From a checkpoint of a small image captioner.
Model: encoder arch vit, encoder activation geglu, encoder patch size [4, 4], encoder width 256, decoder layers 6, decoder norm layernorm.
Rows from block 2 of the image encoder of a small image captioner, named by matrix and row number. Rows with one number belong to one neuron. Each number is 200 + 30 x the weight over its row's rms, rounded and kept within 0 to 999. All counts start at 0.
After each neuron's rows are labels from the 100 images, of 14976, where the neuron reaches its largest size: "top examples" is what is common among them. Only what is clearly more common there than usual is listed. The data: photos of plants and fungi (iNaturalist). In brackets: how many of the 100, against the usual share in percent.
# gate: MLP gate (encoder.blocks.2.mlp.gate.weight, 672x256), inputs 86-171
# fc1: MLP up (encoder.blocks.2.mlp.fc1.weight, 672x256), inputs 86-171
# fc2: MLP down (encoder.blocks.2.mlp.fc2.weight, 256x672, transposed), outputs 86-171

gate.650,196,175,201,173,213,225,202,188,252,208,213,189,202,114,181,203,231,210,233,169,192,192,198,181,213,170,194,232,197,226,223,193,200,184,205,211,174,192,200,194,189,144,182,271,209,173,198,244,250,135,182,233,201,194,242,214,170,208,212,172,206,231,190,246,200,235,222,206,247,217,203,235,180,209,220,162,186,267,157,259,269,231,173,203,230,173
fc1.650,209,193,199,243,171,208,209,184,124,203,175,211,221,291,209,187,178,201,158,216,183,257,194,216,200,204,242,149,168,181,187,224,207,213,178,178,202,219,165,193,217,233,197,116,178,236,168,134,162,234,234,188,218,202,177,205,233,193,174,204,208,175,177,167,214,154,200,203,156,210,225,204,220,223,159,226,185,138,195,169,152,196,239,230,179,229
fc2.650,205,229,193,197,272,212,191,234,207,208,183,153,188,183,170,204,184,222,205,186,200,181,189,285,197,176,201,232,218,202,168,217,169,228,231,145,236,191,201,220,221,250,235,151,184,183,135,191,215,227,192,211,150,155,174,226,223,142,177,220,219,180,197,171,227,214,195,189,263,219,215,201,193,232,234,137,203,211,182,168,200,183,229,220,174,223
top examples: kingdom Fungi (29 vs 3.3); class Agaricomycetes (25 vs 2.1); phylum Basidiomycota (25 vs 2.1)

gate.413,164,233,160,198,199,205,196,199,225,184,215,223,162,174,189,193,184,203,178,213,243,200,195,162,197,216,215,224,226,249,214,206,209,175,176,207,209,253,199,253,133,218,164,226,125,244,206,202,221,207,146,198,200,221,177,165,203,215,239,179,243,197,153,236,191,211,141,269,197,193,173,177,183,160,188,165,208,262,213,203,232,192,242,187,202,229
fc1.413,139,229,158,214,189,238,205,208,232,158,242,212,196,203,197,205,181,244,201,215,222,217,212,192,168,237,220,206,223,270,235,208,191,195,198,221,236,201,204,241,130,238,171,225,129,236,218,178,219,223,153,200,196,195,193,182,171,222,229,185,242,214,136,233,153,219,150,271,164,212,192,154,167,166,192,184,224,245,215,225,222,201,232,198,226,215
fc2.413,192,235,230,199,241,241,195,150,198,208,204,208,200,176,133,166,271,181,204,197,251,143,161,173,199,210,210,230,155,185,216,188,195,190,217,203,188,218,211,235,219,246,216,246,140,197,203,198,183,180,200,156,201,184,234,227,234,150,186,170,202,239,245,220,182,206,256,166,239,166,186,229,204,218,186,198,171,184,180,211,149,146,185,209,226,177
top examples: order Asterales (31 vs 11.2); family: Asteraceae (30 vs 10.9)

gate.32,163,222,233,203,245,181,181,194,201,173,169,171,228,233,173,162,236,193,243,228,157,164,194,242,170,198,228,182,261,200,174,211,212,210,171,189,164,212,195,229,192,208,180,253,208,230,148,206,192,214,191,195,171,216,183,162,167,225,253,185,224,168,168,222,188,163,165,132,234,174,187,179,256,188,162,167,147,183,224,235,177,196,208,220,155,233
fc1.32,183,150,207,167,139,210,144,214,242,185,169,197,165,218,196,201,216,166,210,189,191,203,169,165,187,218,232,163,187,169,213,255,253,237,248,215,179,167,240,196,196,185,195,168,163,168,218,231,206,184,240,188,175,233,163,170,208,219,182,220,176,193,201,236,220,182,137,198,251,176,231,197,198,181,233,202,165,212,226,190,177,163,155,172,197,221
fc2.32,176,203,137,193,157,166,191,191,201,209,197,257,209,214,206,198,205,215,197,182,170,177,134,136,220,197,172,164,246,212,170,163,247,239,208,200,200,152,174,160,206,181,227,185,213,177,237,227,200,236,167,169,172,138,187,201,217,246,163,184,145,202,198,147,157,215,197,185,208,248,233,208,137,180,172,229,207,193,236,178,213,187,218,195,221,185
top examples: order Caryophyllales (79 vs 8.3); family: Cactaceae (78 vs 3.3); text has "cactus" (52 vs 2.2)

gate.122,163,188,194,196,185,229,165,268,176,230,208,184,229,225,183,179,168,213,177,211,195,202,233,195,216,234,193,151,227,211,185,126,156,189,157,181,245,189,194,166,246,221,203,211,205,202,243,178,215,224,200,254,192,247,255,188,218,171,229,213,199,221,179,214,201,215,243,206,213,224,200,206,225,240,218,154,183,192,170,183,154,243,157,211,148,201
fc1.122,234,195,133,151,220,183,189,182,161,205,183,192,255,256,217,165,201,232,212,184,252,212,128,191,233,156,162,154,202,190,216,136,260,160,228,221,201,223,235,231,237,188,182,162,195,240,233,204,183,218,149,230,187,221,251,191,234,158,180,247,170,169,133,193,206,176,194,232,238,226,158,214,170,193,164,210,159,183,183,164,170,183,224,236,184,217
fc2.122,231,219,182,224,215,213,167,201,184,236,196,166,151,217,209,189,173,155,263,207,181,207,166,159,203,182,191,180,223,162,245,203,249,161,158,227,175,219,183,186,196,221,150,172,258,208,158,180,231,226,210,233,186,207,222,195,202,187,210,223,216,220,180,231,182,176,210,236,151,171,197,235,213,196,191,188,218,182,161,212,215,210,206,238,183,233
top examples: order Lamiales (35 vs 7.3); family: Plantaginaceae (29 vs 2.7); text has "speedwell" (29 vs 1.1); text has "veronica" (29 vs 1.1)

gate.55,200,189,176,191,227,237,188,212,152,258,176,189,187,234,198,198,176,216,156,208,184,190,167,152,258,219,254,202,166,172,200,167,191,192,177,155,211,178,217,220,204,137,235,212,239,172,201,219,163,235,198,191,189,186,185,189,229,162,219,239,197,208,197,131,211,212,171,169,174,200,195,145,228,205,181,205,226,235,139,195,184,260,237,182,222,229
fc1.55,211,198,185,195,164,153,227,228,202,183,208,189,221,223,242,205,234,192,183,163,228,223,186,235,197,205,171,158,166,238,206,225,232,164,196,248,175,173,167,186,157,185,142,167,155,259,234,161,138,189,197,142,165,172,188,218,182,157,164,203,147,196,250,186,194,184,199,262,240,158,200,234,187,224,183,174,196,186,262,161,238,128,213,206,217,200
fc2.55,192,246,209,244,192,215,189,230,214,174,182,264,168,245,220,220,209,204,165,205,165,227,194,258,165,192,163,145,138,196,162,177,255,204,211,197,187,243,195,165,203,199,153,212,220,242,238,199,152,170,237,217,233,226,199,226,196,237,187,162,185,151,216,221,197,225,187,183,234,238,243,212,211,200,132,198,189,215,175,223,170,194,222,181,219,161
top examples: order Lamiales (29 vs 7.3)

gate.391,205,206,190,216,170,172,221,196,238,190,191,155,203,249,214,190,161,202,187,197,196,216,193,163,247,195,216,212,194,165,178,214,231,224,232,213,225,169,194,240,226,185,194,196,212,173,232,237,174,263,204,187,177,199,226,217,140,201,181,189,200,180,178,157,244,214,209,141,202,154,258,218,160,191,184,220,241,196,217,237,159,212,164,227,237,172
fc1.391,187,194,208,202,235,243,168,215,153,205,222,243,213,140,186,222,242,189,227,221,200,192,222,252,165,204,195,208,178,261,224,188,189,170,161,199,154,249,183,146,174,215,216,184,203,228,199,168,217,155,205,165,221,188,190,206,249,216,210,223,178,208,206,253,155,174,209,239,212,243,161,186,215,205,213,206,152,205,199,184,260,174,232,173,172,231
fc2.391,266,208,166,170,230,178,199,187,185,228,151,164,201,205,235,204,180,211,194,188,182,214,225,196,167,187,243,207,198,201,192,182,174,171,220,132,232,207,185,220,166,154,165,191,188,128,179,174,199,202,211,246,216,199,189,198,282,193,208,250,188,262,203,175,209,165,202,197,203,244,204,164,232,157,204,205,195,194,210,233,225,187,222,167,236,221
top examples: order Caryophyllales (51 vs 8.3); family: Cactaceae (47 vs 3.3); text has "cactus" (40 vs 2.2)

gate.451,156,193,184,219,150,169,144,171,199,239,184,212,215,206,198,183,233,186,209,187,209,225,171,178,190,225,154,205,242,227,169,207,230,145,182,162,218,210,229,203,233,210,165,210,185,213,202,236,189,214,167,202,178,239,235,209,200,234,237,206,188,172,211,164,158,152,220,232,193,166,202,250,196,206,181,222,200,209,216,191,125,182,169,178,239,156
fc1.451,219,227,183,251,188,196,221,179,214,178,172,200,181,183,199,177,192,196,211,121,236,149,179,206,148,225,136,197,220,167,174,240,226,188,214,198,187,213,156,162,213,204,220,170,201,214,176,213,203,190,263,161,168,208,203,233,232,184,217,213,180,213,156,234,193,204,205,206,227,154,209,175,208,222,230,232,201,252,218,191,215,232,157,214,209,205
fc2.451,235,230,205,200,170,208,211,241,215,160,204,202,195,152,234,245,176,230,213,197,254,167,230,197,179,173,221,237,160,213,214,234,157,220,205,245,206,205,208,220,215,167,258,192,234,192,248,158,220,199,151,221,252,146,177,211,172,196,206,193,189,202,217,188,221,153,178,244,148,231,262,178,196,195,180,220,234,215,191,171,249,196,226,185,230,217
top examples: order Caryophyllales (58 vs 8.3); family: Cactaceae (58 vs 3.3); text has "cylindropuntia" (35 vs 1)

gate.482,179,259,179,173,138,189,166,264,189,229,192,236,219,210,188,204,198,153,232,225,225,224,136,226,199,144,213,199,187,190,236,172,208,140,288,221,196,241,172,183,188,186,207,186,151,181,162,193,207,208,194,149,211,214,244,180,254,251,181,220,176,217,194,206,208,180,173,183,241,159,179,194,190,182,176,200,183,258,195,204,250,197,193,157,145,224
fc1.482,203,157,227,216,251,180,211,147,209,162,203,190,173,195,186,211,198,194,171,177,171,171,227,180,185,218,202,163,235,214,198,217,170,226,127,215,182,181,202,216,159,200,145,199,197,229,287,170,192,218,216,226,162,146,189,266,169,207,195,180,200,162,180,205,213,190,227,210,190,234,214,199,199,170,181,226,222,119,202,214,187,186,202,237,253,149
fc2.482,180,211,162,211,181,212,196,214,192,208,209,192,213,190,192,221,193,195,224,222,146,227,232,216,125,137,180,208,173,185,156,201,183,192,151,200,158,208,192,204,158,171,254,241,135,228,174,196,238,227,191,181,200,155,207,228,219,253,261,231,224,208,188,223,162,237,210,165,158,199,221,216,217,195,192,170,238,221,200,142,182,190,184,225,222,220
top examples: order Lamiales (44 vs 7.3); family: Plantaginaceae (33 vs 2.7); text has "speedwell" (33 vs 1.1); text has "veronica" (33 vs 1.1)

gate.510,170,197,166,220,208,160,216,214,233,247,202,202,198,221,179,165,194,196,189,168,192,218,127,148,228,216,191,165,162,195,199,200,257,205,200,178,143,239,203,163,219,195,165,168,205,162,212,226,192,234,188,197,163,203,195,230,209,194,170,214,249,198,231,181,228,203,203,174,181,240,214,200,145,196,196,242,243,183,209,172,255,153,244,187,200,220
fc1.510,194,242,227,158,233,269,198,173,210,211,182,176,233,209,228,231,246,229,212,154,154,190,215,179,149,224,221,186,203,219,246,178,252,199,218,235,234,249,148,205,227,197,227,225,174,152,196,206,168,197,206,215,196,162,156,220,206,231,171,224,237,158,204,216,147,171,237,163,246,151,191,156,216,234,246,167,182,219,225,224,259,229,226,237,194,228
fc2.510,217,218,234,170,197,225,209,196,185,187,175,231,233,229,233,183,147,228,136,220,148,230,225,238,163,234,217,170,187,205,209,185,201,239,260,170,230,193,151,160,202,189,245,215,194,175,233,235,127,202,240,198,178,178,203,190,216,192,181,190,207,151,193,197,169,198,231,197,235,185,190,180,193,233,212,226,210,156,200,225,246,199,247,220,180,227
top examples: order Lamiales (27 vs 7.3)

gate.302,192,196,186,156,191,210,214,189,204,177,181,176,235,188,191,211,257,159,149,243,220,173,154,198,170,194,243,263,211,178,194,209,227,231,226,160,206,169,259,229,151,201,178,200,199,240,249,193,190,163,225,213,210,249,154,230,232,235,193,235,157,165,240,200,207,163,168,228,143,193,228,251,157,191,212,255,170,231,215,153,201,240,192,209,241,244
fc1.302,210,196,191,175,153,200,147,182,169,225,171,202,205,260,257,158,161,200,221,231,201,217,216,221,265,194,173,178,239,216,223,186,162,212,224,183,202,182,179,186,194,158,173,199,228,222,188,246,187,167,222,188,181,198,249,222,247,211,212,195,184,220,209,153,197,167,197,214,207,180,194,178,199,223,180,185,251,233,222,186,190,239,175,157,151,214
fc2.302,234,233,179,179,204,158,139,214,172,170,171,245,177,222,168,171,203,194,192,196,182,207,146,229,213,243,165,189,197,231,253,218,170,236,179,177,219,208,176,188,152,168,223,242,267,164,184,235,226,233,208,233,222,217,211,208,236,222,162,205,210,191,201,142,182,166,198,226,232,214,215,169,143,231,224,160,214,240,191,168,228,191,159,197,237,200
top examples: order Caryophyllales (26 vs 8.3)

gate.6,160,138,192,217,258,238,168,189,181,216,206,170,170,154,176,243,185,169,226,223,229,200,191,245,185,204,205,187,181,196,196,203,175,185,215,235,233,214,209,186,196,219,145,181,182,151,219,182,205,201,203,208,209,209,170,261,184,201,191,226,211,210,132,209,167,248,203,226,227,224,285,198,186,193,203,151,209,199,207,269,177,212,186,189,148,168
fc1.6,237,264,174,157,135,150,215,182,247,173,220,213,196,255,228,113,212,211,165,172,184,152,243,156,228,192,169,207,229,188,230,183,195,247,194,164,155,175,204,200,205,192,228,188,223,218,185,239,231,190,204,168,203,206,207,189,230,181,259,176,211,209,231,181,249,159,172,194,154,190,147,179,205,213,198,252,205,201,177,162,209,207,224,203,280,225
fc2.6,161,251,144,249,189,159,211,188,209,204,185,160,181,144,239,260,222,178,148,214,203,214,181,220,171,193,157,199,244,174,172,186,173,157,232,245,172,216,166,200,188,221,257,219,225,205,168,204,155,174,169,183,242,233,171,180,219,204,217,249,194,174,188,175,201,238,189,173,127,193,202,221,210,222,221,204,181,174,222,177,188,185,195,204,227,177
top examples: order Asterales (27 vs 11.2)

gate.385,192,229,187,203,187,158,172,195,207,156,206,183,168,165,165,181,169,156,157,149,201,148,215,209,193,215,243,201,167,189,256,236,256,193,205,264,166,206,195,200,187,191,214,212,198,219,206,157,240,201,205,227,160,210,182,210,239,145,205,222,203,211,250,158,209,164,179,185,252,132,178,224,243,171,225,190,172,192,208,171,229,220,157,188,221,221
fc1.385,209,191,180,203,197,243,183,244,217,255,193,168,184,190,221,215,211,153,197,150,178,230,171,198,223,232,174,186,206,160,240,180,190,224,220,157,167,156,219,147,174,233,213,233,229,210,179,235,147,199,177,225,178,217,169,173,225,169,249,179,237,153,161,232,199,153,224,253,229,227,191,148,216,230,137,213,135,173,185,241,266,234,186,231,139,166
fc2.385,188,200,195,225,253,145,197,140,189,208,160,184,233,212,157,144,206,164,214,170,234,194,195,226,250,205,205,193,216,226,169,155,238,152,168,256,234,214,199,193,233,179,204,192,156,237,194,183,213,168,240,194,173,164,248,182,173,162,208,253,252,222,149,231,197,223,201,238,249,156,169,194,221,196,192,216,160,171,196,203,180,188,195,180,172,193
top examples: order Asterales (30 vs 11.2); family: Asteraceae (30 vs 10.9)

gate.557,174,222,185,199,232,158,231,195,217,199,207,185,217,191,257,155,204,185,179,174,229,144,202,218,227,196,174,180,201,271,185,203,166,216,206,156,190,167,231,219,207,246,219,199,167,284,193,225,197,186,188,218,182,173,210,224,199,226,198,192,198,184,175,184,207,193,201,180,155,225,189,219,192,211,232,172,192,229,234,217,170,157,170,194,206,161
fc1.557,192,208,174,162,218,195,220,169,177,248,187,178,154,224,161,202,178,187,174,191,155,223,193,223,165,185,151,181,185,270,200,226,159,211,168,168,238,144,196,197,246,172,215,227,184,238,159,219,184,157,205,249,152,175,188,235,149,212,164,166,206,215,154,188,208,182,194,198,184,172,142,210,241,185,217,163,206,225,204,193,193,231,166,148,167,171
fc2.557,210,173,218,239,230,209,210,195,161,194,177,232,207,178,275,224,144,148,174,188,212,217,203,187,205,231,206,172,233,201,206,210,164,201,192,235,203,165,189,179,189,212,250,209,236,222,130,180,192,277,223,206,221,187,176,159,168,248,121,156,165,262,233,220,205,155,188,169,149,196,198,190,164,158,165,214,220,200,160,189,201,175,211,175,218,181
top examples: class Liliopsida (26 vs 9.3)

gate.467,234,232,218,199,177,168,205,149,184,185,218,173,244,210,180,170,165,204,245,213,202,226,165,244,243,229,202,221,188,208,187,197,220,156,204,149,231,210,158,263,149,149,176,200,214,187,212,220,153,150,164,244,232,217,205,153,203,159,226,193,143,204,233,206,204,266,152,234,243,201,201,191,159,182,206,222,255,189,269,180,175,206,228,191,237,200
fc1.467,193,186,216,206,195,242,231,213,193,187,208,225,178,233,159,199,220,213,212,232,166,177,173,207,236,158,270,202,212,189,227,212,251,202,185,224,220,170,156,181,189,175,244,223,160,179,208,183,226,203,195,226,207,174,152,201,220,220,232,189,157,180,180,226,143,234,196,253,250,162,142,164,200,225,225,174,208,197,163,197,204,173,191,166,227,241
fc2.467,267,214,234,187,171,230,224,201,226,144,215,228,236,184,175,253,240,250,206,255,192,177,187,182,191,199,252,250,175,163,235,229,212,196,163,194,190,173,199,179,174,203,189,184,183,160,200,145,236,212,174,265,194,190,163,216,253,199,129,192,173,213,210,246,157,227,194,215,259,228,163,217,226,187,235,181,172,148,168,196,246,177,183,176,200,214
top examples: kingdom Fungi (26 vs 3.3)

gate.638,201,201,215,206,268,229,201,200,176,193,186,194,155,215,219,165,229,175,217,176,186,193,237,167,203,249,196,201,230,206,213,188,184,171,192,206,195,205,216,184,250,243,249,187,252,232,253,204,149,225,188,238,230,184,156,225,210,174,180,223,201,220,230,136,144,196,171,267,212,160,198,229,241,196,210,201,187,186,197,169,228,186,214,208,199,199
fc1.638,215,191,201,193,109,178,167,211,215,171,258,170,261,186,181,233,186,237,152,200,163,167,169,202,190,174,189,179,198,181,156,244,199,215,215,204,201,195,177,224,158,164,138,208,161,186,140,168,218,202,173,186,181,214,214,207,215,214,224,181,182,186,178,243,267,265,239,164,162,240,192,160,191,225,208,236,246,212,154,261,210,259,189,179,215,190
fc2.638,201,233,172,214,178,198,162,200,245,206,169,148,219,198,207,206,198,175,223,204,194,193,241,185,179,203,199,194,231,204,256,286,202,203,233,202,187,158,227,184,201,203,142,190,208,200,163,232,234,192,200,213,191,237,216,209,190,208,191,182,187,193,215,214,183,229,221,152,181,203,213,200,167,146,259,180,210,196,175,208,215,219,209,143,240,205
top examples: order Asterales (27 vs 11.2)

gate.593,211,197,197,227,212,176,211,193,174,205,196,182,195,179,225,227,205,163,198,256,212,164,202,221,209,156,199,222,196,209,194,139,187,208,229,203,212,213,179,203,170,209,214,183,204,178,217,264,204,219,223,221,144,221,225,211,192,160,271,241,149,240,197,209,284,212,197,203,173,140,223,201,138,189,138,145,184,231,164,186,208,206,187,174,203,150
fc1.593,175,205,211,185,172,244,198,244,218,247,234,195,208,209,237,174,182,211,168,162,189,238,193,185,222,254,206,180,208,191,234,239,188,147,167,226,226,208,216,230,240,230,214,198,189,207,172,169,158,129,170,182,221,209,153,195,239,232,140,153,215,191,209,150,158,194,211,215,195,271,188,244,249,166,239,240,218,174,236,198,155,200,206,210,202,235
fc2.593,160,188,202,232,180,203,146,156,237,205,204,206,241,217,225,135,201,225,230,210,176,225,209,193,203,175,239,223,201,199,231,201,192,180,224,155,263,186,177,163,240,162,168,214,196,185,235,266,249,210,227,216,271,187,217,156,220,235,198,180,180,218,177,227,198,197,226,225,255,211,214,253,151,242,258,226,158,224,250,201,180,152,200,209,224,188
top examples: order Asterales (41 vs 11.2); family: Asteraceae (41 vs 10.9)

gate.438,185,220,221,243,197,217,199,153,184,147,190,197,223,201,197,217,203,228,204,212,156,192,168,185,241,190,190,140,197,233,173,198,201,179,225,190,245,165,202,180,210,205,176,201,185,177,186,187,186,182,210,157,214,150,182,215,222,198,221,168,235,198,147,181,152,187,179,172,193,159,231,181,213,230,210,161,183,184,216,248,227,193,186,203,201,205
fc1.438,239,165,188,233,160,149,256,200,195,150,211,215,216,175,172,195,183,197,200,194,234,228,194,208,185,161,203,212,221,239,175,228,193,188,180,208,218,220,171,220,163,184,166,238,161,226,191,164,214,166,186,246,227,169,173,244,259,217,213,136,200,186,219,166,157,216,163,170,134,218,204,222,162,209,136,198,239,237,157,197,183,231,179,230,192,166
fc2.438,217,193,227,219,176,157,184,180,217,217,231,276,197,234,200,161,256,164,171,173,167,155,215,205,270,186,199,246,230,182,164,167,160,150,208,241,174,209,232,223,190,203,200,160,231,174,191,253,179,196,175,146,193,263,199,205,152,157,205,200,211,195,167,213,158,224,185,227,163,199,172,243,166,228,153,222,204,161,234,211,189,201,232,202,187,242
top examples: order Caryophyllales (30 vs 8.3)

gate.601,224,226,215,224,164,189,190,206,231,204,215,180,148,206,154,201,211,205,173,191,186,131,170,198,167,170,183,234,198,180,218,199,159,172,194,215,199,196,180,180,223,216,182,142,200,257,250,194,218,215,174,192,172,166,199,154,238,140,157,182,234,151,208,217,259,211,151,239,250,180,198,231,196,177,175,176,193,151,193,206,197,192,208,261,214,175
fc1.601,198,184,188,161,264,215,237,199,174,204,224,187,214,172,183,174,145,186,163,188,169,224,250,174,195,241,234,190,222,179,201,172,205,164,177,159,220,167,223,171,172,242,163,251,278,198,207,224,238,203,193,221,239,163,246,182,186,180,198,202,220,181,189,188,163,168,226,156,172,208,214,198,179,216,195,223,181,208,208,173,214,231,211,212,182,210
fc2.601,177,172,255,241,240,204,195,204,171,180,182,191,198,187,170,203,225,138,232,184,205,203,238,189,200,246,187,193,232,159,213,158,231,209,192,219,242,200,200,223,213,203,208,238,245,146,248,189,201,219,151,205,198,172,234,184,248,180,235,208,184,190,188,200,183,184,180,178,227,217,226,199,217,189,231,169,198,260,227,142,219,212,198,226,217,220
top examples: kingdom Fungi (42 vs 3.3); phylum Basidiomycota (38 vs 2.1); class Agaricomycetes (38 vs 2.1); order: Polyporales (27 vs 1.2)

gate.47,264,185,203,221,171,218,202,232,153,196,224,180,225,234,212,199,225,204,199,187,180,173,206,166,227,172,250,220,146,161,177,288,231,217,175,191,204,159,236,189,215,175,265,175,206,159,228,186,215,252,218,171,172,163,172,202,209,277,172,223,216,172,184,217,210,186,225,247,172,256,186,259,229,159,177,195,234,196,247,238,176,198,148,203,192,212
fc1.47,125,163,207,194,201,191,237,155,191,262,180,195,164,180,202,210,203,176,200,223,214,223,198,220,218,165,151,197,221,211,252,142,144,180,234,231,183,182,190,226,165,197,136,219,222,232,134,247,202,217,189,231,269,222,268,183,197,152,185,192,213,239,231,163,174,195,206,190,195,196,187,114,168,249,203,237,147,227,223,195,277,186,227,208,194,182
fc2.47,226,210,180,179,151,183,209,211,192,188,196,199,224,203,173,218,177,173,229,198,213,237,190,225,220,167,224,204,193,211,218,257,181,205,188,176,223,197,175,192,224,198,223,211,135,115,263,135,230,221,252,184,241,182,216,263,226,216,162,220,206,222,136,195,196,202,208,233,270,209,227,212,169,156,226,231,211,262,207,163,237,163,176,172,159,233
top examples: order Caryophyllales (51 vs 8.3); family: Cactaceae (50 vs 3.3); text has "cactus" (40 vs 2.2)

gate.376,162,201,256,173,156,198,237,167,215,194,219,201,184,229,228,255,150,183,152,174,163,148,183,188,242,160,198,180,195,248,245,221,261,193,234,234,156,245,249,210,228,209,146,238,232,214,169,167,198,232,167,221,206,244,237,232,179,171,178,185,180,258,263,216,163,241,162,228,175,236,230,252,188,192,167,168,223,177,194,146,231,200,190,203,170,168
fc1.376,196,193,145,136,168,164,171,179,262,156,170,177,214,193,220,218,166,247,181,236,213,228,194,243,189,197,235,216,185,230,183,228,202,212,187,211,215,183,200,187,240,196,225,215,194,157,199,195,215,230,241,218,199,167,160,130,203,193,198,190,205,245,228,157,200,161,202,223,166,228,166,165,238,223,200,198,158,232,150,238,170,198,260,220,217,239
fc2.376,185,199,200,233,173,228,227,169,210,227,190,180,204,205,193,202,203,213,160,217,190,220,177,231,151,155,217,192,149,173,178,192,168,240,202,238,182,174,223,168,195,207,198,170,171,172,212,210,194,244,256,235,164,159,193,169,230,256,195,172,165,246,186,229,220,209,194,201,210,160,185,184,225,238,241,257,196,193,150,248,149,217,213,207,247,246
top examples: order Caryophyllales (56 vs 8.3); family: Cactaceae (56 vs 3.3); text has "cactus" (43 vs 2.2)

gate.64,205,194,218,204,158,218,205,199,198,212,212,172,188,173,174,223,201,181,177,240,246,170,242,164,225,172,158,153,232,178,228,225,220,235,197,193,228,218,189,156,204,166,188,180,173,178,147,204,215,173,184,182,216,172,192,155,267,226,197,199,207,194,194,220,146,240,187,202,188,199,218,226,183,150,155,240,161,145,224,224,221,184,196,195,230,202
fc1.64,181,234,232,200,203,193,179,172,176,173,199,204,255,214,213,178,158,229,182,201,170,267,168,187,197,194,216,198,136,214,201,176,204,184,187,241,181,153,197,218,205,206,191,216,200,201,214,175,172,235,216,201,231,232,213,221,179,208,234,195,171,228,208,173,193,146,244,186,179,255,166,167,225,231,237,159,169,223,236,192,234,228,220,202,215,222
fc2.64,243,197,174,181,189,224,237,188,187,264,199,193,226,186,201,253,156,200,177,192,179,261,217,132,178,166,187,222,176,182,162,208,153,202,174,224,220,250,225,240,165,130,194,197,197,239,183,264,199,181,169,264,192,189,176,232,196,220,176,247,166,231,210,243,158,207,118,203,217,213,200,215,241,225,203,215,218,184,216,170,207,222,186,163,247,248
top examples: class Liliopsida (28 vs 9.3)

gate.114,151,166,139,275,200,257,181,202,262,208,188,207,227,184,149,217,190,189,229,194,191,192,223,202,155,242,189,243,178,215,206,205,196,177,209,179,230,257,229,235,154,268,178,221,210,147,211,178,121,156,187,152,169,170,247,191,194,233,185,229,219,185,188,227,238,201,225,186,186,147,171,203,235,243,227,176,245,271,132,195,219,137,194,187,225,159
fc1.114,244,232,263,129,205,167,228,225,150,198,202,193,166,223,262,196,223,202,166,204,223,200,168,173,245,167,228,171,201,164,202,186,213,222,212,225,163,148,175,178,244,130,238,159,194,264,199,214,259,248,192,222,221,221,156,206,215,171,209,164,169,190,207,163,171,203,181,226,221,230,232,204,186,144,178,224,163,139,268,199,167,256,213,206,196,246
fc2.114,218,214,226,146,160,169,208,206,216,142,170,234,183,174,194,155,156,123,195,202,249,197,223,150,154,183,220,190,159,225,168,210,219,238,182,186,189,164,217,182,161,244,190,242,139,168,215,171,205,176,195,222,229,190,228,217,148,237,214,227,239,123,154,222,194,205,177,218,244,217,178,232,205,200,206,208,183,234,249,175,138,222,179,261,210,209
top examples: class Liliopsida (46 vs 9.3); order Poales (30 vs 1.9)

gate.124,213,176,225,178,145,235,160,239,203,187,155,151,193,198,212,236,174,209,198,172,215,173,205,220,158,212,258,135,222,247,219,177,225,155,180,208,210,205,211,208,153,199,218,158,172,272,194,136,197,219,237,182,201,235,223,195,219,194,173,207,197,208,196,156,202,187,187,223,205,172,167,232,211,237,146,185,223,248,215,236,224,166,193,226,136,256
fc1.124,234,173,196,161,252,214,251,165,214,232,138,214,192,223,185,207,215,172,223,201,212,177,177,179,255,200,186,208,221,194,190,215,192,181,224,196,203,232,198,133,208,158,183,228,196,161,228,257,194,247,179,234,217,178,206,160,205,210,225,185,235,177,163,194,160,187,187,231,189,221,190,203,197,213,208,197,218,178,189,166,215,253,182,190,210,166
fc2.124,224,209,147,255,188,219,210,240,252,158,195,241,215,233,189,199,183,178,233,210,146,242,181,251,209,239,204,160,219,200,178,257,218,239,183,213,165,186,218,212,208,211,239,178,185,235,180,221,233,241,241,247,199,230,196,236,187,197,163,239,158,223,182,183,201,192,261,183,212,171,162,232,204,200,180,198,207,184,210,211,230,132,180,254,181,163
top examples: text has "common" (27 vs 6.3)

gate.258,187,202,221,205,207,210,138,267,204,206,213,227,198,137,185,199,152,175,208,248,167,167,255,240,252,191,146,216,205,178,141,167,229,139,235,212,208,206,215,190,215,179,197,266,216,203,246,205,144,189,194,165,209,227,215,233,239,154,203,234,210,204,212,253,208,207,203,171,193,208,223,145,195,197,201,196,149,180,212,195,235,233,208,271,174,181
fc1.258,207,212,249,190,166,209,287,170,247,187,205,174,251,237,211,201,260,244,167,213,125,251,162,172,159,185,230,192,213,213,226,203,133,197,159,192,220,219,169,232,234,198,157,90,203,195,186,227,196,216,190,227,178,176,178,180,217,198,211,228,141,193,202,167,211,200,180,218,171,195,195,231,171,174,214,216,223,220,158,224,157,173,224,144,195,226
fc2.258,168,239,193,213,179,240,188,194,199,167,167,169,163,176,185,171,143,161,170,213,183,193,247,173,148,241,183,237,262,242,133,160,216,209,250,184,172,202,185,231,131,184,186,235,195,199,217,176,206,197,225,221,203,174,187,201,199,228,229,184,186,201,162,251,232,189,182,183,180,188,176,149,184,267,181,229,186,169,190,237,214,172,192,224,239,257
top examples: class Liliopsida (25 vs 9.3)